python train.py --noise_aug=0.01 --input="log_mel" --activation="swiglu" --bias="all" --pooling="mean" --init="trunc_normal_002" --beta1=0.9 --steps=13400 --lr_schedule="step"
Rows from block 2, named by matrix and row number. Rows with one number belong to one neuron. Each number is 500 + 50 x the weight over the matrix's rms, rounded and kept within 0 to 999. All counts start at 0. Numbers have three digits each.
# gate: MLP gate (model.blocks.2.mlp.gate.weight, 768x384), inputs 175-209
# fc1: MLP up (model.blocks.2.mlp.fc1.weight, 768x384), inputs 175-209
# fc2: MLP down (model.blocks.2.mlp.fc2.weight, 384x768, transposed), outputs 175-209
gate.517:506468500487479555507473488457531444495432451513519523462486484481500491450566509416531508500451527450516
fc1.517:497465484522542515521538530505477469525492471540494476491461488464430510477474476500477468484507527489437
fc2.517:464518538488504481489523526527500503482497451501550518440527526501456519527471506517551510485460515495517
gate.518:495496510497385494533512494515604406388461459513509479364527471504448509553569504422514558479459512454450
fc1.518:508533474469489495488462513517491481483498519457536507501485505505487515543508477522496444524477511543512
fc2.518:544486539524539504462485454568448538442490530472538472526501496513541528467470446461491518463484502546530
gate.519:490501543498486514558510442457535423431512439500487467397538528523456529508540532432450471475467519476420
fc1.519:464550473486456535511515500530485475485536481567503473494553477468507485511458484532513481473500515466497
fc2.519:516536482558498509502473478480429480407498459538504499495499545492488573497447522496504524470504496514461
gate.520:667382609507562517330616521486517512584408451602373528548319450508489543383588671566526552638477666516555
fc1.520:507398533209519429511643371570557450559342219578508466373494293839545474341546422320349625554554590412417
fc2.520:522561656339500502334409486494550510431404364417476487570424510496501528395568451662583742658409852567534
gate.521:400521518497461517516527466505558446456493506466547462430552528509560488541584488429475537529426486464452
fc1.521:505518517539501512533503499549484511553507471527505489531479510503477528544482492461525502515437503533516
fc2.521:486575505537508422505494486538419514529502488520488445539571511506438511481499528403551494502421474456544
gate.522:508513496484470525541496476492509459432512439458529484436506531508469536464561525452508465503462506472460
fc1.522:530442444485565531465508562503452491443468461497486538484498481486486512477464537539469449507484521514514
fc2.522:493517473512448515486523540463444556474508521519485514435452455524484528481454498450497518515501524538499
gate.523:510561512523426522513535473483548436405489460536494477358553440539415437495473477437494488468439515517481
fc1.523:454538574469459426524541565477500422604448465500471515461597521437410580457481536438624474570443423389452
fc2.523:475471499454536625520635553472428434453575447589530572387364414503564525497382609374570532530450592440434
gate.524:399546545463472578524511454473592422438487448494456520440529446533423538508508530388516528532407552431512
fc1.524:530557462493527486525476525480453517518531521496521462503489465506444512548413525472515504544469493495572
fc2.524:540506522471517588570536527507480500557507463565549516455497389628454516490467475419497504522465487433553
gate.525:458562523461447480561551453512611404436450455454499479414549470510457525522521481395506505526411535460400
fc1.525:538456518476512519504472502467512503528468481444538464474534490493462474511536492548444528494546523551516
fc2.525:512443497545517493510553521505513463494537505405587465497526530515506439501574499484439498450433518466538
gate.526:465509485511437550497519482469596380407484429514488520388542519516471533493519546404524450554372497428466
fc1.526:426466474508508574490484506523460497473460537540459521495532499523454538487491518478513510455513506472520
fc2.526:471497469479507453542467478494429501464514483573478477557519478599474496459507498506477484527557461489532
gate.527:433521460527449505493549476514554418418486495479473499398515518478492531465526510413521438555418498505441
fc1.527:471457528452532499516515493469512476509512510499453539541483485526495459502472545525505543475483505497489
fc2.527:481476516484498519478501530489504463550510452488501524590461504412564492495542545481490508437474525468548
gate.528:453501510527467522568515451466573373439521497486464444445551429522433498521537506381510516486452465435428
fc1.528:540513496505475501523510535490463537532543503531565476425539450592469492548525464474463479484460499527527
fc2.528:542469514543470525547462495501500544524493504492495515450554449455445489491512515497530508529483547505508
gate.529:440596528543429572564576523426617357392440448463432534401504470486451524450472473336501519509375547451467
fc1.529:513423436479516465475494478536449502507462498590564502554445528551522554537629415517503454541516436525424
fc2.529:461515465516516469373450526507450504610536474577576528578521659409544552479495523518480473591465456550513
gate.530:447410493586547592442504600393639431513542535459460601431432539428570323614480577508337608471563603372473
fc1.530:547635425389472452500402519700390586429371496585617412496564376556682467385531436516578411605484398589557
fc2.530:564311496424567564405549481310634489505603577397421625508339561440513357526544647640429559552587556491363
gate.531:402479504543381521509547453464555421457564555501420428569485488468587513408448556467484498474442474409466
fc1.531:500549555530535541462532539521506487478504480524490524501477562370522544473469551498546542561451499528630
fc2.531:548500486537445421592534451410552520529494469478480460585488454572601501528568410559398408415585463533547
gate.532:465470507497415486553477472513603440423517480527543456382506490479504567465606537434512502518427484461458
fc1.532:552431486471474493464490563510511459476556511504485490496499506526469484485527492483533479436524512517564
fc2.532:527473507490463465542523522505542536490515515529503504442573479451480454526547436520498473475524550506440
gate.533:497506529482434526546481447523571401420486455458501540457535498530453525521531531439505509502429534490452
fc1.533:577487520526542533511513490486514560507491446461483528506511526501447527503527567511523492485470454484515
fc2.533:525556513453470510516502468540569485456494462433551497446472452556421495476530469428522504499480504467485
gate.534:487507492506438527560483494475529492488533532463512478444538509453524491500486510445466471491466481462474
fc1.534:463499535498514536467546523514509472514485512526524520510490477463515491509445529511489479509518432509512
fc2.534:495552479454478511520573473564531519569495541512475478522503517454517475458509538483534521444481477473506
gate.535:497557420547494538518525567406483555561503592577452613606381465455501624426377553385572410359472549516457
fc1.535:498517522514527490283557526708447433663718708560398493570419580334581388591399621515458560641461659492358
fc2.535:460525597646426644499494625527493416366640550576517515616661505619373472373453517515449795516474301465511
gate.536:559457417448404502544526502465556423432518537502411448481504439521534515454548608468481475471427469485493
fc1.536:396542543508533533451500492519433554507475410359618555491522559433484523559460466444543571515488503455490
fc2.536:562552433513402556496596463521527506512519635489315487564463403502555507567524473436506427430472540443491
gate.537:463487459447440557522526486418540418428573501529416514461487425530503507450526594379480478492455512440469
fc1.537:520562490518547523488465501520442451503494529500502518501502522500516505520512498516520507519463521526517
fc2.537:502490587492526515493458511458516512487462513464435540495566515492509481484451535499530544526470572502499
gate.538:462510537488482538560571402518606401396455437479478454359562455519428518472581495399467523545433544471465
fc1.538:468473494497513560468528508531466494582504518462524475530559546476424506541578452481472492484494560497487
fc2.538:506532549536516522587544512560514473490491493472489455506430460575490469505513485417525508505475481463498
gate.539:526533551492465524547554461436640407362465476464491527395556447526469600420548479411552468548388508483477
fc1.539:455494521466502495527418457512528448480542539473505429523450537527500489527559551565496529489467434516497
fc2.539:498461559481496511507521433433541526514514555562466511527512501444565546539462455497521484467521579454509
gate.540:502498454443456504536558503444551473490460471474497512389580473445494489403519483404492473525402483470469
fc1.540:558497501486539496485547541497524509519508497494571514435500513496471498469521509463512492516505443528484
fc2.540:535472493502508508490522536469523469491485517520545473524456484557519478501499556484523480541524514491498
gate.541:469493557484435470531553406482546460484484459510487479345506502549543571514581489443543469587441507360493
fc1.541:443555504584449567504498551596495462469464533463576545524578485439475464450507491406435622494391549545397
fc2.541:527584419461504617470612425472525571516525444587505503593479494588469544449477590353548507468443500409472
gate.542:364478605448585574562450485503458234344545380421558608358549554448244491497329557288583533546358564580574
fc1.542:795459465535481420581525393510443808657411640519598515682517373637929536356642268753429578595818623583302
fc2.542:542477510644456221424541474415528699740509644470522376665546513502742453535595547648460602578630489587385
gate.543:467452491484480513531524488477515440463442466505498479444578460542502486463532523414489479467456521429451
fc1.543:470544529491476509498566495504454502504516513490486508543571465495466510514469448514489544504512530444438
fc2.543:498541536490491505538468494501412497494491537489480539543516542462477495518489502540502512520534509435474
gate.544:453550496514438540537538486486580384386475443430516501318521442499446535485505507360518506528386567457510
fc1.544:511471475496506523536498471467457422478484487573446508479452518526511520529527485490542477501462512458486
fc2.544:509525429468565447463522503516389545563571492541533507584562518506569509455485522516456520547555414578522
gate.545:403513516484450514537533482495567435405462483504511504408551495466547565513535472399493495523434521497454
fc1.545:483471494512477493544553477478461491563464489539471540553507463496509492479424488523523509495493469468503
fc2.545:513582456590517461521550467466507477482466485554453487555488455589465517471476545433494519531509473483462
gate.546:404537501531396486523565471484552463419483434505481478433547462585456499480494478437435498481413507475418
fc1.546:555436487481533555523478552453554489460464455511449514396432453513486504447560480547494512432546482577509
fc2.546:562446473486437572514408515457487517420462480497467519461541438544454530510544575543491516479526489536518
gate.547:493499472503445507542493471485529438426480486505484494418555460501507491442544523444470448528463470483498
fc1.547:521527477490474486514490485516477534553480470516457498490499472485520474498473479448495517504450457431535
fc2.547:534472531471489499472567505520447440558461484498467501487484479495556511478522507462478476491478552413502
gate.548:509514514491435545541519477474518447437442458466460536416545436513475523465517565429510476494426487429499
fc1.548:517492488544551468453479488481478486433535530532501505545500455493479522490530510520506522416532505545479
fc2.548:555487448447496490539473478471506466467510524483486544480557497534495529508492501564496508502511472535522
gate.549:492513495495424508571518520534529456426515472457512461394564474539495498419526500420467485469420527524455
fc1.549:551467474506479479469557492510478488555513449426531483418485477532479462532517490525505500552439483471481
fc2.549:504512453462546491475495481515516505509487517513578524473477503513518513524508528461497523505523499496464
gate.550:440507495475443456550515494523528405394546452459510479445579458496520506503470458425454452472474494500448
fc1.550:514453477498484463460482535478540512479490482481500541444439530502525511493426466504510459533547503518479
fc2.550:513504448517526457485467485503540596464533533500567535511509503500523491488456512584498543480470496568498
gate.551:505490510484453543541521473454548466453482488525489511437510497495519488473531564462499520480470512486479
fc1.551:525535481489492470490566503478539476475489487533492535521552513527442504473491521500500481476567488497491
fc2.551:471503524443436496478527531510572553483518511511451475571506432534569487471554487521475466530556474497470
gate.552:577476508448456530544537494482535444401474487447533520440508497507514515469533506441498521486456514498469
fc1.552:488503540542482484469516514484556475539482446531489512494479521460460530486421510452512558543497509494490
fc2.552:475493513499465479511537520548579519494490535519486554481485441492495503451434491447494538492519472465459
gate.553:416548466493444516524523424547604418369474436537516437347493473529546528526565503364445505500426529472417
fc1.553:495513496472452476538444448572515509544544479486476499483522525507487515551569470520495493521520464495522
fc2.553:476476504543479513519509431411455434515494516469534499470462510454547508557518547466482538471485513555491
gate.554:484502468474493536530492506483546473485459428475494540464540436525498496470543504463487511499462506497446
fc1.554:496487494499475499502521500539474522521489520479493475491530478450564495492567516527487510520509517519493
fc2.554:490538467498532603503518475535458507519570499481447509476499495459571500539495504513494501516505512533488
gate.555:499495456480454524545518475495536408431481440509491515427480499503503490487531475416491490466455548437463
fc1.555:477514515478518522513478528514548536537509502456474483518542517503467500507572525541534476498492489484507
fc2.555:544482512468504531505518452550505516437465525465469469465501468557491526520557491469553504455485482508529
gate.556:491540495505460533510555476536570450442511525488495520480536491520475479510523520478494485458467531488480
fc1.556:505515519503516460498489449488465511486495510543502490501523457497489529499527513505481501527543521487505
fc2.556:518501468529512522491450536468488504459476518567513493476528432466518503515478495499523495534531529487498
gate.557:487560545509438590566556483518598400367430442465438540378577429570442543419499545449522490491401521432503
fc1.557:436441513456511487477479482504484478468534555513529517547507528548539475554556545507484499497532471473471
fc2.557:472515505547518433501415535485489446585462556482549552526430558485509500518504530527490492485490567410493
gate.558:469491498468464503518529496510541477430534483496485516446509456505571516468527512391499511520442536473402
fc1.558:524507500475490470492454503504511456483490514457509477468490487545481494503452491540507499445515511532537
fc2.558:537477494497473532512411469478431424501492463509451510544496488512504481453556497493551508499523542526500
gate.559:509644592615471445482494571531544518568563646431436413600579502397503583379494617540618487713522480436596
fc1.559:540450434362502528508449520502388503513524508571417606626512500540548557280520377571485403416608593561521
fc2.559:407530483590596546618518578441556491576587405457589513540434536582490463490420431450416483377447396523557
gate.560:431515480484435460518497488491510417437501466529563471431507523478551549462568517383521462549439527493443
fc1.560:530521511508523524548503449501485552498500510481488476488521470502556515532557437556512468511519492533486
fc2.560:525508535480555444491463573605514500487543498476540474501492558457469501550591469500498514467494536515514
gate.561:491518483507550496496500514511505515501510500521508540518519522494552489513525535490500506505487490466479
fc1.561:504537466486497517528509526530500469506486505505521500508514476490469521530436490491463487514500468532483
fc2.561:507518516466534458547477538524447529442515473478484455480468473455514443492527455486498521516456466452491
gate.562:448526526460470552531580508463533442510489442508488537497513501531520514540516521412489528502466559450424
fc1.562:428516527473500524514532492501523457538461506532481604509528531463452523520403498493576540572505541441531
fc2.562:500490480442503471540587401471512467527522394580463536543521450596507509481489513374485468554542478476494
gate.563:452526585530592608556523580423618469409399508418558617440595416558336579277428516433603608566461542566561
fc1.563:456509664467563695490446507467380386389570489411438677530442654401338606485448511426689489526380604527559
fc2.563:444380462535523898609571536482492452428665501608568568483336504581478398602467526316481549378435689453455
gate.564:451516498495424542540547493486555402396472448481463480415560464513487544504501505387502491487462536439469
fc1.564:473446488463574553528495469527554555461526489481497523494516545472440530487516554567472457468543530485483
fc2.564:474444493508486554548503509501494525477500482488545494531481471515465500472560541526518483474508533506478
gate.565:526526530500460510576559457487584453478483483520535494415582476494494487543542484424501535512422502460453
fc1.565:500514456524484538495509478479550506453453460498453502437450506527541500508478482501507548445494526532465
fc2.565:496445452439483488473467503501485472475548457516463529458511502477514555484509514527470499496473476561461
gate.566:508459491504493513498541494506523500480515494522515543499515507482500528528504531483512472470472479527494
fc1.566:526514506539495478501537472447516504488471520445532489528493505472495498502489515502525497458501499478455
fc2.566:515482492536533494529462509542514464552484521491462500498516471454494537506465499530493476537491439449487
gate.567:481519537520497463509464416537585493542445496383559391485587410527507357462656534515349676608517586506529
fc1.567:540410641453498398525669352409559441544591349431523485445638451554378583411575408471483629453524658423402
fc2.567:440588539527451597498294586495501480293613487593376412463387533485455699472426297503565422352464496523650
gate.568:498536389561486378544507450511483497503470534363601465398586464459497424373459437474568499497470538506445
fc1.568:539360567368616536713578357472451451430527391365697645422610409668526489345584267488496621528565614558404
fc2.568:487599460590354485508463571477516495526490556269482496403633540461523504516470389580559521502477518547540
gate.569:540519488477505460514571478500580450474394421496465516480538377642424499422578430452454520564490513448429
fc1.569:397701403611534552561586583602634440556493521521579463500584483484533437593488382430484450547500339309589
fc2.569:401535345734499585640513602423449319503553626546512492401540578468449472531350471496396367477512415420427
gate.570:438535497631392513541482516500362466425504552503494461478524482475571562467438452426574413428431471444385
fc1.570:557460479420596367532586476368683559600434475577464431515482390539405433397482522462469484536596436518521
fc2.570:462513582497499544548391549592596473384477368398584614515395715515435224447496483560374603603295543466499
gate.571:550468489532481474456592516579399455494489561486442521512521458452459607397517473494619463444451589518405
fc1.571:662418482292634499441618435527565544633446362557519503545348431659461425422473544564409486620510560643459
fc2.571:458546518571460527554390537492498522451439367398537483565515641527531172510486461536311581698425454501482
gate.572:517487497522524501515474503475505456515517493486499504541511495489498507509543523494484498486497524473517
fc1.572:505521531481486500513482535516513508478513497489453494464520489491488476528558500509525513515520511471515
fc2.572:502501488490549518499484477526527541472509506451528481460496473521465515486483457535481492496531495525527
gate.573:491454537462502560513499453453602373396471491465434560430496463496521532555591515436528504494513522463472
fc1.573:518453505510516517525496469519478512473508507533495506496508501545480485505519508498482488537468475480525
fc2.573:483564484486467510587496514532540521495522459458537517533482532498514511464516476479487539476486546494487
gate.574:515473493500513550513463483456512510463490491497495507486491491486523509508516499488498480494515516520519
fc1.574:502510501523510538507493495548489547565496513527549477475551460483498481510547498541508535503460497488527
fc2.574:518509498495508493517469489484526525467480503503500514521499495502456522498507500485510505502503512490514
gate.575:386492497477471514511513495495532407498489460503520474428529451516510538496524504406481492508438506475452
fc1.575:473531494517508481485504521525608536514462471456500451504511492520559500517465513513478525484498463472514
fc2.575:451542508518465481499447462459482506486484523486473460534500497516578489486524424483501510433532509532513
gate.576:429490475460510562504469420493549351442515449494543533447462428565446534543538467423569552586483565420407
fc1.576:497596455537560486541511556507495468516539489526473493546584568464431522498466484537475458445479457509487
fc2.576:467544541502496536547517532552544461488487530469530526505512410534478506431369495371517530478482473419539
gate.577:514435510476396531562534471467520379437564467481438450422472479468487486480526569392506491502395528449522
fc1.577:459422513444531451550429527510378514487592530553540445552419507528517471428410562475469551422552497566478
fc2.577:554371295411495488410423360396360595567546452447627482474384471596627534446511452625431401566690427631556
gate.578:487503501517464536520522484465576441444488467433463515402561457518467523488504530453481510516415542464500
fc1.578:462494501491470511502411489449479498472521398499545509489478507503512508509506459552463507492539463535469
fc2.578:477485476497543543469425402487454502481528420474555506509480658428546505511487511564514471481516487512467
gate.579:443518520527448542497518457502553422440479441497457539422476475541526503542575490417523552500413529460461
fc1.579:502453520560472500481474510483482434455432450523435506536524460526464427491469520445467504463514497492547
fc2.579:510548490551531520536486515490482495516510464487535494515530501503521459496514515476480479481531498562494
gate.580:439496545502418515503516552532542445467487486497481467347563436515483529465597499403546514527418581429424
fc1.580:498462537506535520563516476578506567537489452486519517493501468527444524498480490420487487512494460499497
fc2.580:529437488520516530559501572572528520546526497427569527430474459550489476494544483414450526472501485573500
gate.581:521531469444491490525514458513522443440487428479505484449545490565455514429498490460494499477510505463474
fc1.581:513485529464442512484531530485488498518500515562484516556483496499469480518512486520513504483486480412527
fc2.581:523513459454477555505551494495463498487477471531441505498450463519520520532532518465540488520552537487518
gate.582:405450526608537490543611572404667479559635551411448557519465541398527362631398620491401624435535565430323
fc1.582:328498594714565558426584556333720443481574579456403596568404593359447437662408674540372594475476530418396
fc2.582:585513522550449415564417472722296420494432418595502453437668485541428614552599432383591506516445375558526
gate.583:494501531491382494558549429495575422442507477514455471435581523529502565441531520405466557519490517469469
fc1.583:482472477525458453489512537478543522541522495544504502490520492445554499514522528495496505487526471531509
fc2.583:494502431573603517456470458503461525548482511469510502514475548544475499466457519516498531526502484512553
gate.584:525515480531451480513550520488502468485512457497468497424532501504523489495482514446504454491501494479420
fc1.584:524498486540465509511543491484506480546493520510488475517500482503554498491550496500516450495485499487477
fc2.584:518524518484480500490478528517504499536542501510534493473495541485527480477440499507514538524488484490497
gate.585:458534506522484537508484535484511464500475524481455552503512482444526492506503495440490463480439499515486
fc1.585:520551496491532528504487541455516456490493484519545477512510513524509456493473466464462473536532524482466
fc2.585:506542481489513475562502524513468504540478493530503502453519407495498520512477502455500471502447511490503
gate.586:492496512473549536540537473515500460459496443532498520479504500519496517518486485455495512477488505473504
fc1.586:457462515444485467468452506469519480486506459503502537476508510446480484512517475488497514529464509507498
fc2.586:509516509541521548490472465480492457460496497504543540456480517446535455487567473516482463498513525464509
gate.587:471536520500497544510513473492530513502481488491503495508542491491502502478506515478499455508471469465494
fc1.587:512544501521449493509544495504519521514501482527509481473537480488452493488490506512503500512535504475490
fc2.587:507518518499484520483465463507487490484509466520467492504524454534533467522431532487474486497467488478520
gate.588:452483520511479593559589466466532429444507481454513574460526458460531451525513506447460559545418567440401
fc1.588:590453546507513502528458511501441505494399568557500477441544568587551496440582515469540469505463542495563
fc2.588:518447519520493443451515522524494503503542554568480477499453516476545473466562521494472534475507430485525
gate.589:408499482429488577457586468489535406491497423541453519466487416491459494551507490359492539477442579411417
fc1.589:465499452483505508522472483481537496562541539446454523546479498479507454524483519536375492520485436471470
fc2.589:593535502494499487437390477520476530535555522475509513567551604467458480534497481604502534473521487637566
gate.590:495562488495521506529569515460520467471486431519525523451497488540530516550518495416501512501468506483493
fc1.590:434482526478513469515528498465525505527517478449479508489494517462493527472533490491503486512486481448466
fc2.590:451549473536533493456502568490471518589532526472509486530457492474605511537438528486488523525469499463488
gate.591:462541505476501507483550470504626460415466502475512498413547471478461543430466515362559480510394526440480
fc1.591:509532452572543543511513587542464497538510490538459526519501536482516432559470473465484557464447453491525
fc2.591:495576497540478506488539512502512489552474432502543438441467439504439522457487476409503492488437500368439
gate.592:495536463471427537533558467487562467455402440474502514364555450465511517476519517382479489536440501484434
fc1.592:495490487514464526466444507468438459475496490501511531452506555501529490477494517545497483492493502581484
fc2.592:508471448456507481425414577460422522502513444559543596501444564552530502508514496547521486479604530573461
gate.593:411570582529431552612550481533570394387465471454488515392549443481418518539484493347551496465388506434488
fc1.593:508463520456517553505522528517502498547465533451475536508562505430374459496455501477508491484467480550542
fc2.593:562475530480559587489536511533451434388455461468514487502424417577427505468500504403551560467331525421501
gate.594:534535514480482639539542529458514424389431503509509652497506421495469606391475478455544484492432555572436
fc1.594:498457426521429488576461495420513499529416390592549478471475514563569647568562421441525455298516560446504
fc2.594:615523448421585259470479451364495523637402581340429441461409555332548612570552499524612182507583537455562
gate.595:573496483494491524497474519483556487474524460499509504483507505498478509517511487495509506489505469494484
fc1.595:523467467534514518474487518506512518476470480483505539518495524498491475504450512520498482503503504463575
fc2.595:493451544534493498521494463502485499464519483503504478498486470510500489480543530590498535488518504523512
gate.596:462547540531481559507493507467591444466434489478474490469510475529476482508537533391480525488430515469505
fc1.596:483489468444515503482486428509441543479509480497578500495516502508505504515549502532555509499512514490519
fc2.596:478426531475500482543469504511462547502502497517516501484521517531510497518486513516498491501510502470519
gate.597:500511641566484534461500522547582449418545544560432536426508562458428516600530477456538594511306587584472
fc1.597:497561478560421402535385446319482446453512632539371483621574468504546606395506486530618344506637402521546
fc2.597:388481429453519468458488510533354486489507468535523437425674471463497572307482491463502540588576488408494
gate.598:508448569425507551473608541479582437514452396534469533460466400629502491324539562411417588566524655517490
fc1.598:426578494623445572597347478422470469443614676461513484541598615304352565521381507524566443449438334497542
fc2.598:479430464739483555702572636586450462519587671571499566310513497478396313636448525344279323500450262393411
gate.599:468496449511458554497541512544584390412483453475432457349489459490483531520532564403523529490353504408464
fc1.599:505484551498463498513485499526446522550540490551502494480502504513532532508522468525486507535565507541506
fc2.599:525458536582497539492529548521469464500549559465482488442505464509425486467510556476535506544464483524493
gate.600:468528482474502508524529520489516449499471506504453511504512528488552484506530543483468488515487476462506
fc1.600:529483507505490457504539488537471505516483499425467509475520498481516477493483506468490492530503451460496
fc2.600:528511465509480482488482494571462508537510517458524506477479461463480540482505470513519486519519539498526
gate.601:504501477494429491516566405522591404444468429512479496354513467501459513507531522436515479539402490427447
fc1.601:566495471543502473492490494487536458448522536465502496502478479452526461498515495441492482509522535506477
fc2.601:501440496449526507463484539468471523513520549468564462550494548420498543537524500531534461502534475481565
gate.602:463539518505439532523470501541537454461523472527479507454524448495530527530574458426526487456447537470496
fc1.602:517506487524493517497443480518527466597471498494518485500486499450571471519520509527472496482514527453478
fc2.602:527491510495505528505485487493457451500486483508490514470466514505457480498511506487487501533542500503516
gate.603:469532476465492548518499506429599380426443457475452526403528470476431479410529502486533478497448496473462
fc1.603:477552455500507530511541575544423549589511505495467510523512500474517447549482506370502507482456450481511
fc2.603:486553455448453593500534497517405498530466462498501492481536481523488513486510479417497503467401528527508
gate.604:609367401375455486530536380474474487543637586464281461516385466542556561478588599529590419315499483486464
fc1.604:415518459501595428535595406492598461611402336617509496514492537479503544801455422400517510393533545461468
fc2.604:496530681465493738554418558351701345350261701342358631451548337325468569690542414524576556340459736394582
gate.605:482514472457506506478476477493536440392512473489513489432527534478477477511579471421460431492410465479457
fc1.605:479509521532433513477498520490453488478475507540507464531524455469541500477526462447500539528482535431512
fc2.605:447511488556453378474477549491508522529530484566441427569480520466436431496501518526476557491495434477535
gate.606:493511518523411509526587474484567433457446408468488455363518445542486520466538449432472499524474507477469
fc1.606:512507457516491479511460474540496470499537464460525469460451500481526477479491472502527486510506466502476
fc2.606:510471522465518504513448479535450550498538520529578563453483519513538522520443524547460453456498516548491
gate.607:487484527499485529503503483516509472457461482479564520377561519497524509462560516436507488498437474446470
fc1.607:445536495511473498478541474543490523541481480517489473519496495457511482523455466431489487457516462458541
fc2.607:497531560494485515500428528526502523503481474523521484455489455465542535506564479348478495439417462481470
gate.608:479562477486435528556562461533555422458533443483533511456517505516470476516513497433443497501446538430477
fc1.608:506543516486547499525468499532500496470530494531516513528513479540539535516511509551482512508528497529519
fc2.608:506480533493514467481421531501506493484479565516524505487479469494544548471480530513508493511474493531493
gate.609:506489476469451509542499463532522460443477401555537477371541496525525434514578493402432553542398557408432
fc1.609:481516481545484502559541516464526497507501531477517501575504513455462519466393490451499492506479482510469
fc2.609:535479552439482525510583478494492384475490506569524511467469544478467443505482446496520486522469527466399
gate.610:541503523498430549578501463490536444454473446514498445385556467481518499495534544424458564548419539468475
fc1.610:469481467511546479473483481483523489459497501512468508527506503509461523504493476516488493520535493502498
fc2.610:473448486500506534508486444516533483494528509492457532546521481488510504486564505520486528481527530480496
gate.611:412589428547455513484504540414502512441435511563499513509394477443492584517431542429585416445454505420450
fc1.611:532420498496450315329508507635568497541670666426399361522514599391427322519598658556466546602506501523487
fc2.611:465497633718500763521552583607491414377622559629472614527712472590347421481416584414345791573378429475514
gate.612:475529508481525557528501489494485434477458424479494519411477436520509462470549508436496482488485553453424
fc1.612:497487543488508508443513418560508521476475520536504492499533456526466512488497432540507495484527516487520
fc2.612:502458518505494455456485449455537509498452487508476456575528481535519467498513503516544535504490515521499
gate.613:506490510458474568478520495486502455477471487554491487491496484565520524477515531414525578487475509484504
fc1.613:470515467492487525475485517515540461550498503523462538510483521496558475499455486448494505515497543491530
fc2.613:516488537511530520501513564473495512550531508495513506468473562440519440489492524505468478484459524488505
gate.614:519492467473471506539502469478489427437485445493517488413560460511511496484515502436523472526445509470495
fc1.614:534558499484480489537490517480515520514509478517484514487533522489465490501480505525524514469559507460490
fc2.614:506579485527499497531531404450464482505483526534559501520491506502496495469498519423495505506480498447527
gate.615:462619531545362483563533478451587463385465424460501445421583480512503491504542523437454498536425512457479
fc1.615:499484522544494563497546512507485459538513524489501522506500522454471462515479499505490518503505584487522
fc2.615:441507518499500505542504448487466436510564508535508550544545512471457504477414491483469519523451550482420
gate.616:523502540493486526500571440534562439421436427489490511393480454547409490507534469426549523484385573494437
fc1.616:538504483490500493520515468489452554498501488449542500492527539492436473520490527506477491495543506536478
fc2.616:515482528495528497564515489435496444492493426529580533510514514548514509500543529513455492483459535482466
gate.617:529473507473434495527528476508567445436541489460481481402560499530484553499589492477525498485390524479477
fc1.617:546482507498519532506437544467485473436527479473570482491459468458462531491533473541539510512454500521516
fc2.617:474498486493580496502494463496540453458505514504542505485500491483569562500498487530516511513543486546541
gate.618:481531445496454422672517410414500452442492477396607491349620390551528397424484406427454574524462546492458
fc1.618:480425439379557466560529370519462444384534397410627650337595446621528462282534221451621542539529667536423
fc2.618:522589423501384456465440454436502518509509538284493410462654603486506558414409433572548507471451517613483
gate.619:474507504510434501574517466469548457411478476442491472450551475485475515479506512444457497489472470507475
fc1.619:455515513453515502492497453506438480505493492520538491492476482565547490489462535518503466506568523482517
fc2.619:440499503468516445484445452505458506457480533467514545509484513513472503516567481508440511492535478503534
gate.620:447554492488440490526535467516611423396454452516455526454504481553470529460569475372543499531453516484425
fc1.620:431479498488463505508437495439477570509512478411546470528467519460511439508560536511459492509541476542508
fc2.620:478471473466519438515469510445513534504508482466490528594436532532444478510482474578497486535565458540540
gate.621:501560519526429506548495489492559398410487451474491506375502482530479552503513491402515500551378541481461
fc1.621:497481532481492495457556510565518498567507495530485535481520517486511460436502427476496498514451517422475
fc2.621:454483556476512488502545454534531502539532539543487509489500525465473490455494528495523512525483530521460
gate.622:474500483485416520593553465478544465396439459484448473461523445570484516449521514437489494473440500410439
fc1.622:529507455443477495543505534498441554464509530458467523573482538508498553488512511529475498480563476529545
fc2.622:462462447412520484473510445499491587576512476419521464500450543475502518557503503517506447529510487486444